A small self-supervised image encoder, trained from scratch: trained on crops of objects in photos (Visual Genome).
Rows from block 2, named by matrix and row number. Each number is 200 + 20 x the weight over its row's rms, rounded and kept within 0 to 999. All counts start at 0. After the name is the row's rms in percent of the matrix's.
# c3: 3x3 conv (model.blocks.2.c3.weight, 80x80x3x3), inputs 24-29, a 3x3 kernel for each
c3.0,098,191,158,192,206,188,160,225,199,174,186,202,218,200,187,201,180,163,206,210,202,193,186,192,213,198,202,169,219,221,181,213,223,203,212,201,197,218,220,201,214,180,174,160,188,172,178,206,204,171,189,183,189,208,218
c3.1,099,207,236,212,200,202,259,203,249,252,199,198,189,192,206,208,207,194,211,197,175,180,185,191,194,210,203,161,196,198,195,214,189,188,210,194,193,232,225,193,204,238,183,199,184,175,211,211,188,199,199,218,217,208,227
c3.2,098,202,230,207,187,216,222,152,202,193,181,196,209,177,208,196,215,189,217,187,218,177,216,213,177,206,205,154,206,201,218,223,202,202,175,181,163,167,212,180,152,168,240,229,206,185,196,205,173,200,204,151,178,177,181
c3.3,104,223,191,186,241,199,180,205,187,172,212,245,177,189,185,168,199,247,215,190,196,201,217,168,228,205,202,190,192,211,190,197,201,213,150,196,207,202,226,200,194,182,213,163,208,200,197,200,208,182,171,191,181,162,179
c3.4,096,211,227,213,209,216,239,200,233,238,220,210,184,233,183,197,215,217,184,190,206,232,189,219,220,221,205,236,217,192,219,203,212,203,199,180,211,212,183,202,194,193,185,186,184,203,195,210,222,195,187,202,215,216,251
c3.5,102,185,177,184,195,172,208,222,179,195,188,180,185,158,189,182,203,174,198,183,198,220,155,191,183,162,199,200,181,209,192,197,177,215,183,158,205,178,200,176,156,175,190,219,207,232,193,194,177,235,195,232,169,204,188
c3.6,093,167,209,215,205,195,222,196,203,178,194,183,219,210,206,190,260,257,232,195,181,183,220,208,185,206,199,197,180,166,175,177,192,177,189,168,188,215,202,199,201,191,204,254,226,211,250,211,201,207,206,205,189,178,227
c3.7,104,192,198,205,187,196,213,202,179,202,190,166,165,174,169,229,199,177,201,190,183,221,194,177,222,174,172,217,223,208,204,204,214,205,220,203,191,210,197,224,205,206,228,230,211,232,170,190,164,183,184,161,190,186,203
c3.8,104,203,211,206,197,217,215,207,172,173,186,159,211,183,193,190,204,186,212,195,196,190,166,196,212,184,230,253,183,173,200,194,216,207,162,198,181,164,204,221,201,199,230,158,189,237,213,214,214,172,226,248,221,243,217
c3.9,100,178,186,185,168,173,189,188,209,148,204,193,202,196,204,219,210,183,164,210,216,214,186,204,172,159,173,169,165,173,194,177,201,195,169,196,195,267,211,227,190,198,178,148,183,194,220,179,195,189,216,182,183,235,173
c3.10,095,203,229,234,230,180,200,189,193,192,210,232,227,197,212,228,186,183,211,210,232,233,185,191,184,217,226,202,200,220,194,204,227,172,163,180,143,232,224,223,195,217,197,234,239,206,194,200,157,190,184,197,177,224,184
c3.11,099,218,226,220,204,213,215,245,211,225,212,219,238,235,216,223,204,244,220,188,186,173,200,217,169,192,176,219,238,215,219,181,189,243,168,205,206,208,220,177,212,190,196,192,222,204,211,195,192,209,211,201,167,185,223
c3.12,095,190,218,190,189,200,206,225,205,203,190,190,175,206,180,186,166,197,179,177,194,187,212,181,231,173,239,222,178,194,207,191,164,193,195,221,207,204,198,179,236,227,217,204,222,229,218,175,200,212,196,189,192,197,170
c3.13,102,243,216,222,216,203,199,223,167,225,197,200,198,211,221,175,205,200,200,205,225,208,171,178,157,217,199,189,213,216,194,185,189,179,202,237,193,162,207,206,218,188,194,191,205,240,184,195,156,200,185,219,182,209,219
c3.14,103,226,171,191,219,190,165,197,134,185,215,190,189,201,193,183,231,189,212,183,197,197,189,204,179,201,203,205,173,209,211,194,202,208,183,195,205,197,193,202,215,185,204,187,187,189,200,231,234,233,215,214,190,194,205
c3.15,098,201,205,237,232,222,208,169,204,210,206,233,229,228,198,227,213,211,209,219,243,215,193,189,215,199,207,192,218,212,201,201,182,185,186,185,190,200,187,181,227,212,233,177,197,202,222,192,216,166,204,185,180,205,191
c3.16,099,190,232,249,226,209,204,220,179,188,237,265,217,241,216,171,209,201,172,205,197,215,231,226,230,208,215,208,205,214,191,184,208,193,211,193,213,181,188,176,215,202,206,199,192,199,186,204,186,170,204,199,188,233,207
c3.17,103,198,195,191,186,242,210,172,164,227,220,180,210,180,206,206,198,167,227,239,217,184,201,214,189,170,195,204,206,209,206,240,204,217,256,235,194,199,202,205,233,238,195,202,231,183,170,218,199,214,185,185,213,193,226
c3.18,099,186,184,192,197,182,175,204,199,204,195,211,191,192,206,208,186,200,200,205,198,184,199,188,181,228,220,188,187,208,203,158,196,212,172,198,210,180,186,197,171,193,191,202,218,215,170,207,199,207,211,203,249,225,191
c3.19,107,194,224,227,219,224,194,206,211,247,181,193,215,171,184,215,194,202,185,189,192,219,220,218,150,222,211,189,232,224,189,206,193,181,193,157,184,206,201,194,210,191,207,191,205,215,205,192,194,180,196,239,168,203,223
c3.20,100,178,188,164,198,213,172,212,171,217,207,152,228,216,205,246,167,192,216,151,141,156,188,193,174,191,180,199,207,204,210,212,204,195,190,170,185,198,185,188,194,203,205,201,202,162,178,196,194,201,197,164,173,190,200
c3.21,112,224,132,207,202,216,193,208,216,184,203,222,196,202,197,219,210,202,176,230,215,180,184,201,178,169,202,166,173,188,214,185,198,199,176,192,186,186,205,197,189,215,183,189,198,203,191,226,167,215,185,128,210,156,214
c3.22,096,180,165,203,195,160,217,160,198,211,204,202,210,200,215,214,166,198,201,214,198,233,173,200,167,194,190,200,215,212,216,194,201,219,181,181,214,183,185,210,209,217,207,187,218,168,205,194,217,188,191,198,181,196,184
c3.23,099,208,190,178,207,184,191,224,188,197,190,243,211,183,170,187,173,179,174,177,174,198,210,237,212,230,203,198,193,175,233,216,190,229,214,179,190,212,217,209,209,198,188,214,186,210,205,160,198,186,179,209,173,173,183
c3.24,100,188,246,222,179,188,217,179,211,190,180,201,195,207,201,225,213,187,195,186,200,235,190,171,218,181,170,231,215,197,202,180,173,205,163,167,213,175,179,213,167,175,185,198,181,215,201,204,208,172,186,220,162,214,198
c3.25,094,241,213,204,191,194,190,191,226,172,190,237,193,192,121,201,181,164,215,195,161,186,194,168,202,189,171,181,197,192,215,200,197,230,169,192,182,185,181,195,175,189,181,201,201,209,181,196,220,212,208,224,212,199,200
c3.26,102,238,191,229,185,161,181,246,206,226,201,189,211,221,178,197,198,178,184,176,237,181,173,168,187,182,222,202,221,213,187,209,216,196,187,189,181,159,223,157,186,252,206,180,223,193,177,213,195,208,208,219,207,202,181
c3.27,105,210,222,239,163,161,191,184,195,182,223,219,171,191,193,184,172,199,216,181,210,229,228,174,191,217,200,218,191,227,206,170,156,198,170,195,214,221,210,189,193,206,229,200,191,184,201,165,191,219,197,176,196,204,168
c3.28,101,192,198,185,195,212,192,200,167,152,221,192,189,218,209,229,186,157,236,226,200,200,242,233,226,209,225,208,168,179,182,183,183,210,202,206,196,218,211,246,226,165,195,222,229,230,194,188,166,222,215,208,195,216,216
c3.29,104,214,195,180,229,196,206,205,224,214,220,215,222,240,217,203,214,201,197,215,217,220,207,177,198,180,179,188,225,191,183,190,201,217,193,219,229,218,194,195,195,206,179,206,211,207,199,195,228,151,172,219,248,231,234
c3.30,094,167,217,194,203,198,205,196,173,238,161,192,172,145,218,182,189,221,205,194,198,225,193,197,208,180,198,187,221,182,165,230,203,149,197,206,186,205,218,218,196,209,216,223,249,239,192,239,200,221,194,214,203,197,191
c3.31,096,185,165,171,180,159,155,181,118,152,222,219,210,185,216,218,184,211,183,192,216,173,206,197,207,190,212,221,193,228,235,195,208,217,177,186,196,166,180,203,201,215,220,170,177,195,177,185,185,186,195,234,164,192,217
c3.32,098,197,212,229,208,208,215,192,246,185,163,192,226,194,211,183,213,208,183,181,165,196,191,159,193,163,185,170,219,177,184,198,217,208,192,190,193,184,202,170,157,206,189,184,211,207,188,214,170,176,208,181,176,160,148
c3.33,101,199,200,198,224,216,227,187,221,203,238,199,228,199,216,203,197,206,185,174,210,166,206,198,153,207,174,164,207,245,217,202,196,168,215,197,170,196,213,184,209,186,156,187,191,161,199,196,158,208,219,150,186,193,198
c3.34,098,198,217,170,211,143,165,223,183,184,170,206,215,202,197,223,216,210,211,170,204,186,188,184,205,196,198,204,194,210,185,196,226,190,164,149,174,217,203,198,174,183,184,189,252,231,231,211,210,194,181,178,197,192,175
c3.35,100,195,196,172,208,181,226,196,221,231,194,180,261,204,205,247,191,203,205,213,207,203,199,191,221,180,177,193,195,176,198,173,196,191,198,195,210,208,197,219,192,188,195,190,184,224,212,200,209,211,205,207,215,220,209
c3.36,092,228,208,186,245,210,186,220,241,220,168,234,213,201,223,199,196,175,212,223,188,191,180,189,180,211,179,191,202,210,201,191,198,194,170,183,180,207,196,170,197,193,172,199,206,189,183,162,153,189,195,176,196,168,162
c3.37,105,169,172,159,241,247,256,190,186,177,199,219,180,216,190,111,200,198,186,183,230,226,198,168,226,236,203,223,182,207,188,184,188,192,184,202,206,198,189,208,191,208,242,235,194,213,201,162,193,196,207,211,203,205,185
c3.38,097,175,161,178,157,176,167,179,196,153,211,209,230,219,209,178,216,219,186,200,183,167,197,183,195,198,165,173,210,197,220,199,203,191,178,232,207,169,197,209,180,223,216,185,184,175,209,228,219,241,231,213,215,190,153
c3.39,100,196,162,187,207,195,203,188,176,195,223,210,197,156,187,192,189,181,202,221,165,222,185,180,204,205,198,201,183,208,232,181,196,201,189,196,203,191,190,212,212,176,220,205,197,191,194,191,212,217,184,203,191,158,200
c3.40,096,189,177,185,168,188,181,220,195,229,222,167,184,204,184,166,241,195,211,190,196,207,203,213,243,184,210,188,204,189,191,158,218,191,171,184,207,222,233,193,221,204,205,215,210,196,164,175,182,145,166,178,205,211,218
c3.41,095,184,199,199,201,214,204,197,223,207,209,217,193,193,217,132,236,186,172,204,189,167,173,192,165,179,168,197,178,207,209,187,207,203,237,236,178,225,216,212,194,204,206,192,207,187,215,202,183,225,211,232,217,221,207
c3.42,099,171,187,188,168,199,183,196,200,196,203,215,199,215,203,199,218,205,187,174,176,202,212,191,200,204,192,148,188,214,194,190,221,189,250,233,181,171,217,215,202,209,208,199,178,198,221,207,210,210,219,161,191,197,176
c3.43,100,229,215,168,219,209,198,208,226,233,176,186,188,190,201,195,178,201,195,185,182,169,182,192,194,181,180,169,171,185,196,174,208,181,192,208,182,216,224,210,173,206,209,196,190,174,183,215,150,206,227,172,206,225,171
c3.44,110,189,206,218,210,184,233,214,209,195,189,201,216,176,188,183,223,213,193,213,218,199,236,191,173,201,191,201,193,213,213,191,198,220,195,187,213,205,183,190,185,199,225,194,193,207,195,160,252,180,156,228,197,258,177
c3.45,100,188,215,194,163,217,212,182,187,196,207,196,204,192,211,184,179,227,198,196,183,235,205,219,183,193,233,183,168,205,194,193,193,184,227,203,188,169,175,191,217,213,200,203,207,166,217,206,207,261,201,164,215,178,202
c3.46,098,182,196,210,190,211,185,183,211,211,195,174,210,205,192,202,205,188,194,199,219,190,225,207,241,211,193,231,196,174,182,186,194,163,192,211,174,193,209,193,215,209,180,197,219,208,200,178,195,186,215,193,168,193,177
c3.47,099,198,166,205,211,184,189,206,211,201,186,186,161,193,223,173,198,195,198,190,200,193,198,207,207,224,207,204,200,204,211,167,206,197,167,193,191,192,183,194,179,192,148,233,207,173,175,196,207,186,203,188,172,197,193
c3.48,103,187,218,191,182,190,183,191,187,194,193,209,196,188,199,164,203,183,198,166,188,212,201,235,215,164,197,212,192,203,201,209,207,184,194,191,172,199,194,184,199,192,190,192,194,186,232,228,219,195,157,184,199,223,212
c3.49,098,206,183,205,206,211,207,200,194,220,212,186,178,212,190,159,186,190,170,207,225,192,182,191,201,230,190,211,184,173,216,199,208,208,201,186,200,194,221,221,186,175,196,190,199,220,179,182,197,195,213,211,183,216,206
c3.50,096,217,187,204,194,191,191,214,197,216,207,173,180,214,170,188,209,206,182,170,160,146,151,171,132,113,129,115,183,191,207,195,192,196,191,204,222,184,205,190,184,212,201,193,193,174,191,195,184,208,204,204,204,201,183
c3.51,102,182,179,179,180,183,213,163,201,169,166,204,219,182,165,199,188,184,178,203,186,205,191,187,193,166,189,211,206,182,162,223,173,188,194,221,200,200,190,222,205,227,208,205,193,207,179,191,182,253,211,186,221,220,237
c3.52,099,165,202,163,222,229,207,227,256,192,221,204,227,185,175,186,222,191,163,219,230,195,245,223,198,206,200,169,203,194,214,199,197,190,216,179,176,205,197,210,233,190,209,230,214,225,199,208,204,217,228,199,215,250,235
c3.53,101,194,185,186,225,196,184,181,163,173,259,220,165,217,186,210,208,189,203,215,196,247,181,197,214,178,160,174,195,221,213,206,210,206,175,215,210,216,209,189,175,194,189,203,205,201,166,194,181,166,190,204,183,224,205
c3.54,100,211,183,201,199,195,221,219,176,199,181,180,222,199,216,194,184,172,167,226,233,192,226,244,236,173,233,201,170,167,191,211,196,211,216,243,217,202,208,175,228,223,216,186,187,202,195,213,194,198,207,175,199,149,170
c3.55,099,209,208,223,193,192,212,203,177,181,211,246,218,222,219,194,181,177,179,201,205,213,170,171,200,205,201,211,190,184,212,181,174,204,217,220,224,199,195,218,208,222,206,200,208,209,211,230,207,194,230,198,199,207,185
c3.56,100,219,221,221,221,198,218,222,242,216,207,215,162,222,196,158,182,197,187,201,187,201,188,181,219,204,212,204,172,191,165,175,218,186,177,197,194,213,199,204,203,174,210,236,214,197,219,197,185,244,216,220,236,197,159
c3.57,099,205,198,209,200,174,172,215,226,229,186,199,198,198,193,203,184,216,168,208,178,179,207,208,154,190,205,201,162,194,172,177,188,200,172,148,157,227,229,200,190,189,208,227,247,230,186,208,185,213,220,176,190,202,192
c3.58,101,199,171,183,212,199,177,203,180,149,210,211,189,184,208,224,179,230,239,206,182,196,151,181,248,205,243,219,205,180,179,215,200,188,212,228,202,202,162,191,166,199,251,176,214,251,201,190,217,189,207,222,201,170,181
c3.59,097,224,220,232,218,174,188,197,202,205,186,235,207,173,216,195,179,207,205,189,157,134,214,195,183,191,194,174,227,228,214,209,216,202,196,212,194,218,193,185,160,180,189,192,199,204,210,201,216,165,204,184,186,187,214
c3.60,098,186,196,209,231,198,166,203,208,188,201,181,217,199,172,184,189,157,166,197,209,174,191,209,193,168,175,183,188,234,216,184,233,216,181,222,210,191,209,201,205,195,190,205,201,177,199,183,173,221,234,192,227,189,197
c3.61,102,203,190,189,223,183,193,204,189,177,211,183,180,244,186,203,191,173,155,185,179,171,207,214,183,217,207,224,193,187,182,196,196,176,198,206,170,219,181,187,172,180,201,218,195,195,183,192,179,194,199,198,180,186,184
c3.62,103,181,199,172,217,235,189,221,187,150,190,224,211,174,189,216,173,195,222,195,202,186,212,200,199,209,206,201,221,214,195,207,208,208,211,202,156,186,184,183,217,211,168,204,167,203,206,194,190,217,151,192,176,211,206
c3.63,097,192,212,204,195,204,238,200,190,182,186,206,198,181,180,207,206,145,218,227,198,196,190,206,168,224,217,191,190,214,209,191,199,219,183,203,206,198,194,185,170,207,204,202,188,185,198,211,195,183,197,181,217,162,184
c3.64,096,208,220,215,224,216,196,190,221,194,198,215,198,225,186,188,200,209,216,173,202,207,206,206,219,230,209,218,197,251,202,204,218,219,208,216,192,191,182,195,203,211,192,192,193,172,201,200,190,198,199,216,211,238,194
c3.65,092,221,217,232,173,196,190,207,221,211,194,181,199,199,203,197,193,189,204,204,202,199,222,194,215,233,178,203,216,205,214,200,171,215,180,183,226,161,178,201,202,187,211,207,173,195,182,220,219,193,200,208,186,231,166
c3.66,096,192,209,203,158,195,180,195,200,235,226,191,206,216,175,195,196,208,191,197,209,191,160,176,202,182,201,183,212,196,222,209,207,198,188,186,175,184,206,201,186,218,193,219,215,196,235,209,188,210,191,196,201,230,200
c3.67,101,228,216,223,204,197,194,232,229,236,169,219,192,173,192,183,186,209,197,187,194,163,226,229,205,210,209,211,204,186,209,206,206,186,228,169,200,209,215,219,194,227,217,201,248,205,163,149,195,188,188,193,180,184,188
c3.68,097,169,220,230,207,233,218,203,210,232,198,250,216,214,227,208,217,194,214,208,213,233,215,205,161,209,202,186,209,213,216,198,198,209,198,196,211,197,179,189,230,177,212,238,218,222,178,173,173,228,204,173,190,152,173
c3.69,099,203,158,164,183,176,141,210,230,182,200,172,162,241,201,165,217,221,214,184,170,163,237,230,161,204,216,164,186,194,185,177,189,157,219,200,178,203,196,201,206,202,153,211,183,167,221,214,182,217,207,195,201,171,181
c3.70,103,186,214,182,189,241,186,198,209,214,183,199,193,182,220,217,144,203,200,203,195,194,215,194,199,206,181,194,215,174,202,208,193,185,185,191,196,227,185,219,198,192,205,216,222,204,215,211,208,211,154,196,172,206,216
c3.71,104,219,193,193,192,182,186,173,176,175,217,200,184,165,218,240,211,223,204,228,219,240,232,201,210,206,174,219,167,160,179,180,187,217,221,213,207,186,194,184,211,210,189,189,182,184,173,200,192,214,237,184,186,195,230
c3.72,098,202,205,175,224,191,203,213,195,211,185,190,198,185,214,206,199,194,174,148,189,176,200,199,183,165,203,190,194,205,227,190,195,225,177,204,213,165,181,177,200,197,166,166,185,200,212,230,183,200,211,265,170,235,219
c3.73,098,208,197,204,213,211,208,200,195,184,201,199,215,220,188,181,189,214,186,203,191,206,191,167,149,188,190,180,195,205,225,185,204,206,205,208,205,190,177,208,193,201,191,206,204,225,205,209,214,216,221,218,154,200,166
c3.74,100,223,159,212,217,187,213,195,191,211,221,231,220,198,193,180,189,212,214,208,227,183,197,218,170,203,211,161,174,190,174,158,198,210,166,186,193,199,208,171,184,177,187,207,197,188,192,174,212,220,179,192,211,185,182
c3.75,111,209,223,197,191,223,219,206,211,191,211,195,211,201,186,190,181,216,201,200,206,195,201,224,239,230,211,202,180,188,198,200,189,210,183,197,192,191,225,202,209,217,208,191,203,208,183,194,226,176,221,226,201,154,160
c3.76,096,192,190,215,199,214,219,195,206,207,195,204,198,205,227,242,192,196,209,226,220,206,197,231,172,187,184,167,169,242,172,196,213,174,195,208,174,202,210,229,190,182,200,191,171,210,175,172,225,199,205,206,162,208,181
c3.77,109,204,182,207,219,228,211,220,212,216,203,213,184,155,191,192,171,193,196,208,196,186,175,196,193,185,210,174,223,220,196,223,208,186,204,185,206,200,216,208,200,177,238,194,203,222,158,243,216,254,114,236,221,169,222
c3.78,101,183,166,185,215,181,222,198,187,213,204,185,206,149,166,166,203,190,204,188,207,197,195,201,219,202,231,239,185,215,205,177,190,207,173,184,229,200,192,185,206,222,219,225,190,203,234,221,182,231,218,195,185,206,187
c3.79,108,204,209,219,210,231,212,200,213,210,200,198,203,223,221,254,179,174,200,166,186,191,162,205,188,203,217,208,201,224,208,191,204,215,170,178,194,204,203,200,223,211,206,194,196,221,203,203,205,265,201,175,212,220,205