From a checkpoint of a small self-supervised image encoder: batches of 256.
Rows from block 3 of a small self-supervised image encoder, named by matrix and row number. Rows with one number belong to one channel. Each number is 128 + 32 x the weight over its row's rms, rounded and kept within 0 to 255. All counts start at 0. After the name is the row's rms in percent of the matrix's.
After each channel's rows are labels from the 100 images, of 14848, where the channel reaches its highest value: "colour at peak" is the nearest of a few named colours to the mean colour under the peak. Only what is clearly more common there than usual is listed. The data: crops of objects in photos (Visual Genome). In brackets: how many of the 100, against the usual share in percent.
# c3: 3x3 conv, stride 2 (model.blocks.3.c3.weight, 160x80x3x3, each kernel summed), inputs 0-79
# c1: pointwise conv, stride 2 (model.blocks.3.c1.weight, 160x80x1x1), inputs 0-79

c3.124 091 [ 92 129 132 178 143 132 146 126 105 155 144 179 133  96 111 120 111 140 151 111 186 136 112  96 156 166 104 127 153  95 138 124 141 169 149 109 121  46 173 159 107 168 123 137 153 143 100 122  92  97 173 116 142 127 131  80  74 137 118 117 123 157 110 150 132 131 160  97 125  98 180 229  90 172 221 165 126 113 133  64]
c1.124 096 [ 72 118 168 130 155 151 140 120 133 160 126 138 103 136 146 151 120  91 126 113 164 132 145  91 173 197 104 124 157  86 165 162 105 151 166  62 137  44 174  90 124 146 150 109 123 120 118 135 100 100 167 102 165  83 119  95  59 118 137 105 118 177  89 128 166 154 144 110 100 100 182 173  92 158 144 148 155  60 171 118]
colour at peak: white (78 vs 5.3)

c3.90 094 [ 89 163 213 114 147 101 132 147 127  57 117  99 236 157 103 132 138 106 120  82 119 169 181 134 136 178 134 162 142 143 167 118 159  77 106 146 149 147 112 155 181 145 141 174 172  96 130  98 121 189 133 111 165 130 150 112 122 209 137 139 131 122 108 169 140 134 101 158 157 115 109 136 163 133 136  89 148 137 152 149]
c1.90 094 [108 214 186  81 149  91 128 135 129  77 119  67 194 162  91 118 179 137 148  82  88 151 125 110 120 123 168 155 143 134 142 152 137  62 129 123 162 109  83 135 166 132  78 174 125 115 175 155 128 187 118 130 155 150 166 124 157 172  93 108  96 154  96 141 167  81 111 100 171 100 153 106 154 118 152 129 102 146 146 113]
colour at peak: grey (64 vs 33.8)

c3.53 119 [143 148 151  82 163  99 170 105 122  63 161 144 153 154 109 124 135 156 133 119 110 117 124 132  19  77  71 109 125 146 157  74 128  89  66  85  85 145 111 132 112 144 127 170 102 152 101 129  76 119 102 115 103 141 161 132 137 176 156 105 157 109 113 139 166 112 125 128  87 109  76  78 123  75  62 141  96 136 104 159]
c1.53 096 [148 167 136  82 100  64 159 112 141  85 123  93 171 152  98  91 149 153 127 124 108 161 134 117  44  57  78 130 174 143 144  58 180 122  86 101  82 143  99 150  92 152  91 140 130 154 103 135  75 129 103 101 107 124 156 126 113 118 135 118 150 118 126 126 171 119 121 132 117 114  92  88 122  61  61 142  83 121  80 136]
colour at peak: grey (65 vs 33.8)

c3.118 105 [142 104  68 132 119 139 165 133  80 199 143 167 122  99 103 163 143 105 119 103 135 105 127 126 136 113 120   6  67 156 128 124 106 107 124 186 149 104 166 125 173 155 139 174 162  84 103 123 117 144 141 110 110 141  50 152 130  69 118 159 115 136 128 131 133  84 159 101 137 111 114 173 103 108 101 171 145  74 103 144]
c1.118 097 [107 126 102  87 144 144 176 110  72 149 182 159 117 101 175 153  91  98 105 116 106 102 112 168 101 136 119  34 120 147 154 138 160 121 155 149 140  92 164 134 154 133 174 208  99 140 139 104 134 139 144  80 100  96  71 141 132  57 106 151 120 110 116 123 138  55 160 105 120 156  97 154  92 136 117 160 200 120 150 130]
colour at peak: white (65 vs 5.3)

c3.33 076 [100 115 133 165  56  89 103  97 210 123 140 107 120 124 135 108 136 199  81 115 165 163  67 146 183  94 109 108 116  88  78 100 159  95 118 130 158 126 146 137 134 140  76  90 107 134 159 101 125 111 126 118 128 166 148 169 152 103 103 105 145 114 120 124 117 140 103  69 162 169 117 206 120 182 178 150 138 103  85 147]
c1.33 096 [ 90 142 135  88  73 167 155 117 176 106  87 119 140 126 161 138  76 143 128 156 110 126 139 179 186 138  82  77 129 127 150  90 189 163 134 109 100  84  68 189 130 111 162 137 172 129 161 126 104 166 171 115 113 166 134  98  79  99  95 115 140 144 105 144 163 137 115 143 167 117 151  85 184 125 110 186 156  62 136 151]
colour at peak: grey (66 vs 33.8)

c3.60 085 [138 118 121  86 100 184 140 128 122 138  76 111 171 189 141 164 184  76 142 150  85 112 137 134  63 111 154 131 141 112 118 113  95 110 133 145 128 102 147  82 143 156 153 112  75 119 146 127 132 132 133 152 130  75 130 126  99 159 112 128 175 117 124  87 132 184 134 137 151  85  72 240 129 208 145 133  88  91 143 138]
c1.60 095 [127 115 141  97  80 191 120 186 129 198  56 100 190 120 124 144 143  73 138 110 141 125 111 106 111 104 162 116 108 157 119  86 124 145 163 152 136  75 116 115 200 105 170 169 114 149 127 125 109 130 151 127 156 101  70 146 125 136 153 103 154 130 180 110 105 158 171 176 129  86  95 188  89 138 148  98  83 114 166  94]
colour at peak: pink (34 vs 9.4)

c3.130 089 [158 150 119 153 179 110 116 151  84 100  89 126 119 123 140 111 168 136  84 108 109 108 133 111 141 112 173 190 141 112 123 158  99 126  64 143  55 167 155 142 136 125 108  75 115 166 131 120 187  72 103 151 129 215 188 120  73 118 187 134 155  89 120 166 129 129 155 128  75 131 128 136  53 139 117 158 117 113 141 154]
c1.130 091 [192 129 178 148 163 130  91 132 113 130 114 114  64 124 139 109 189 111 128 116 121 107 174  98  76  68 109 194 123 122 116 172 114 129 146 131  94 161 180 166 132  89 184  80 103  85 116 104 168  87 115  79 156 118 180 104 107 156 158 142 167  63 127 125 157 116 113 113 127 132 163  81  67  91 102 120 134 109 116 135]
colour at peak: black (41 vs 13.6)

c3.22 094 [151 132 183  92 114 110  83 115 145  80 137 148  89 191  78 133 193 149 140 126  98 121 158 124  95 126 109 177 123  98 127 132 102 113 111 144 126 147 108  78 140 108  91 111 129 115 107 131 196 126 148 125  72 100 205  76 107 163 176 133 223 125 114 116 149  89  93 132 165 100 124 186 161 156 142 140 174 135 128 145]
c1.22 098 [165 160 204 125 128  94 105 113 138  96 163 152  85 162 127 148 205 164  94 136 100 115 126 131 112 114  98 181 147 116 109 116 133 105 119 182 161 179 108  84 117 147  89 115 133 157 168 179 196 142 152 126 105 174 179  87  91 155 146  88 191  82 152 145 164 106  91 135 119 125  96 151 127 117 118 116 175 182 108 121]
colour at peak: brown (65 vs 33.5)

c3.116 108 [173 157 155 166  58 158  73 145 125 117 151 129 155 144 229 101 128 164 142 156 105 170 163 150 161 151 110 138 117 124 122 108 100 127 143 134 166 139 101  96 146 161  89  84 157  97 161 176  92 111 166 148  80 125 136 150 107 147  87  82 104 112 138 121  92 141 106  62 131 123 123 190 143 132 179 183 126 113 148  68]
c1.116 093 [116 116 119 184  88 161  85  74 105 145 109 152 115 132 187 113 142 132 141 133 131 132  97 174 141 149 133  89 134 151 122 140 128 176 151 156 127 156  96  98 161 166 150 191 149 186 168 151  77  97 174 125  75  69 111 146  81 124 123  84  59 131 142 143  87 158 165 100 123 130  75 175 145 130 136 195  96 132  92 103]
colour at peak: pink (39 vs 9.4)

c3.44 104 [103 132 124 135  47 102 129 146 135 182 135 178 144 103 111 114 116 147 129 155 146  84 119 160 138 103 100 129 206 102 154 103 142 151 155 144 164  74  54  87 120 163 121 168  79 113 143  94 150 119 136 151 103 159 115 118 133 145  74 161 186 135 122 120 149 132 124 152 205 127 164  83  62  52  99 139 138 112 123 115]
c1.44 098 [137  68 118 172  77  98  77 165 121 129 145 171 145 159 159 114 133 172 121 127 156 108 148 117 100 103 114 142 134 121  97 142 128 152 146 198 177 167 131  95 141 117 101 145  88 109 127 122 144 125 115 132  89  80 121 109 148 186  77  99 204 128 139 115 149 139  85 146 183 108 163  45  68  47 123 113 135 123 115 147]
colour at peak: brown (60 vs 33.5)

c3.47 087 [139  94 208 133  70 134 119 169 110  97 132 121 104  92 135 127 144 108 147 167 122 140 185 142 199 129 128 133 118 155 125 132 106 164 112 122 111 170 131 104  71 125 126 128 198  48 115 147 191 107 136 122 127 142 127 141  90 101 179 120  96 175 154 117  95  93 147  68 142 129 163 199 151 159 199 148 112 138 146 124]
c1.47 109 [138 137 110  89  99 164 132 167 114 137 141 140 124  82 147 126 132 125 172 109 123 127 215 113  95 147  74 174 125 110 153 125 102  98 119 150 140 160 158  98  53 121 108 111 126  97  94 124 115 123 128 105  81 150  83 134 130  74 108 184 107 180 149 119  52  91 168  72 115 147 139 146  62 114 200 123 123 151 184 119]
colour at peak: grey (66 vs 33.8)

c3.82 114 [123  88 121 136 190 134  87 102 145 149  56 114 166  93 160 101  83 135 128 169 142 155 103 102 119 106 149  62 131 184 135 120 157 129  61 138 133 124 151 175 133 118 110 124 121 111 115 157 142 156 143 149 170 122  74 148 106 146  62 124 114 122  88 198 124 149 149 104  48 147 159 152 184 154 167 105  84 136 118 175]
c1.82 094 [ 99  69 122 115 169 123 116 117 166 150  81  90 144 109 173 112 108  85 143 155 158 130  83  98  96 119 139  60  93 137 128  90 191 116  96  95  83 145 161 178 115 125 109 146 109 113  93 156 128 154 149 144 139 164 101 163 102 163  66 124 138 125  88 188 172 150 123 130  68 114 129 174 163  95 138 129  91  99 126 210]
colour at peak: black (32 vs 13.6)

c3.69 106 [170 139 152 106  98  61 133 121 121 157  89 105 168 125 147 133 108  87 100 108 151 184 175 151 151 120 100 126  83 103 118  84 136 105 111  99 149 102 132 129 213 109 158 134 112 133 148 114 154 113 123 116  59 155 111  77  90 151 120 112 175 118 124 176 164 152  75 107 178 134 166 146 208  82  97 124 145 179 147  85]
c1.69 086 [183 124 127  79 113  90 127  93  60 101 134  99 160 149 128  78 115  54 105 131 167 149 170 104 118  74  88 142  98  89 115 121 132  98 123  94 128 133 132 138 179 129 127 103 133 163 130 121 164  99 139 115  68 129 132  79 160 147 138  90 185 138 108 135 169 175  81  96 146 133 144 103 185  97  72 129 159 184 160  76]
colour at peak: black (70 vs 13.6)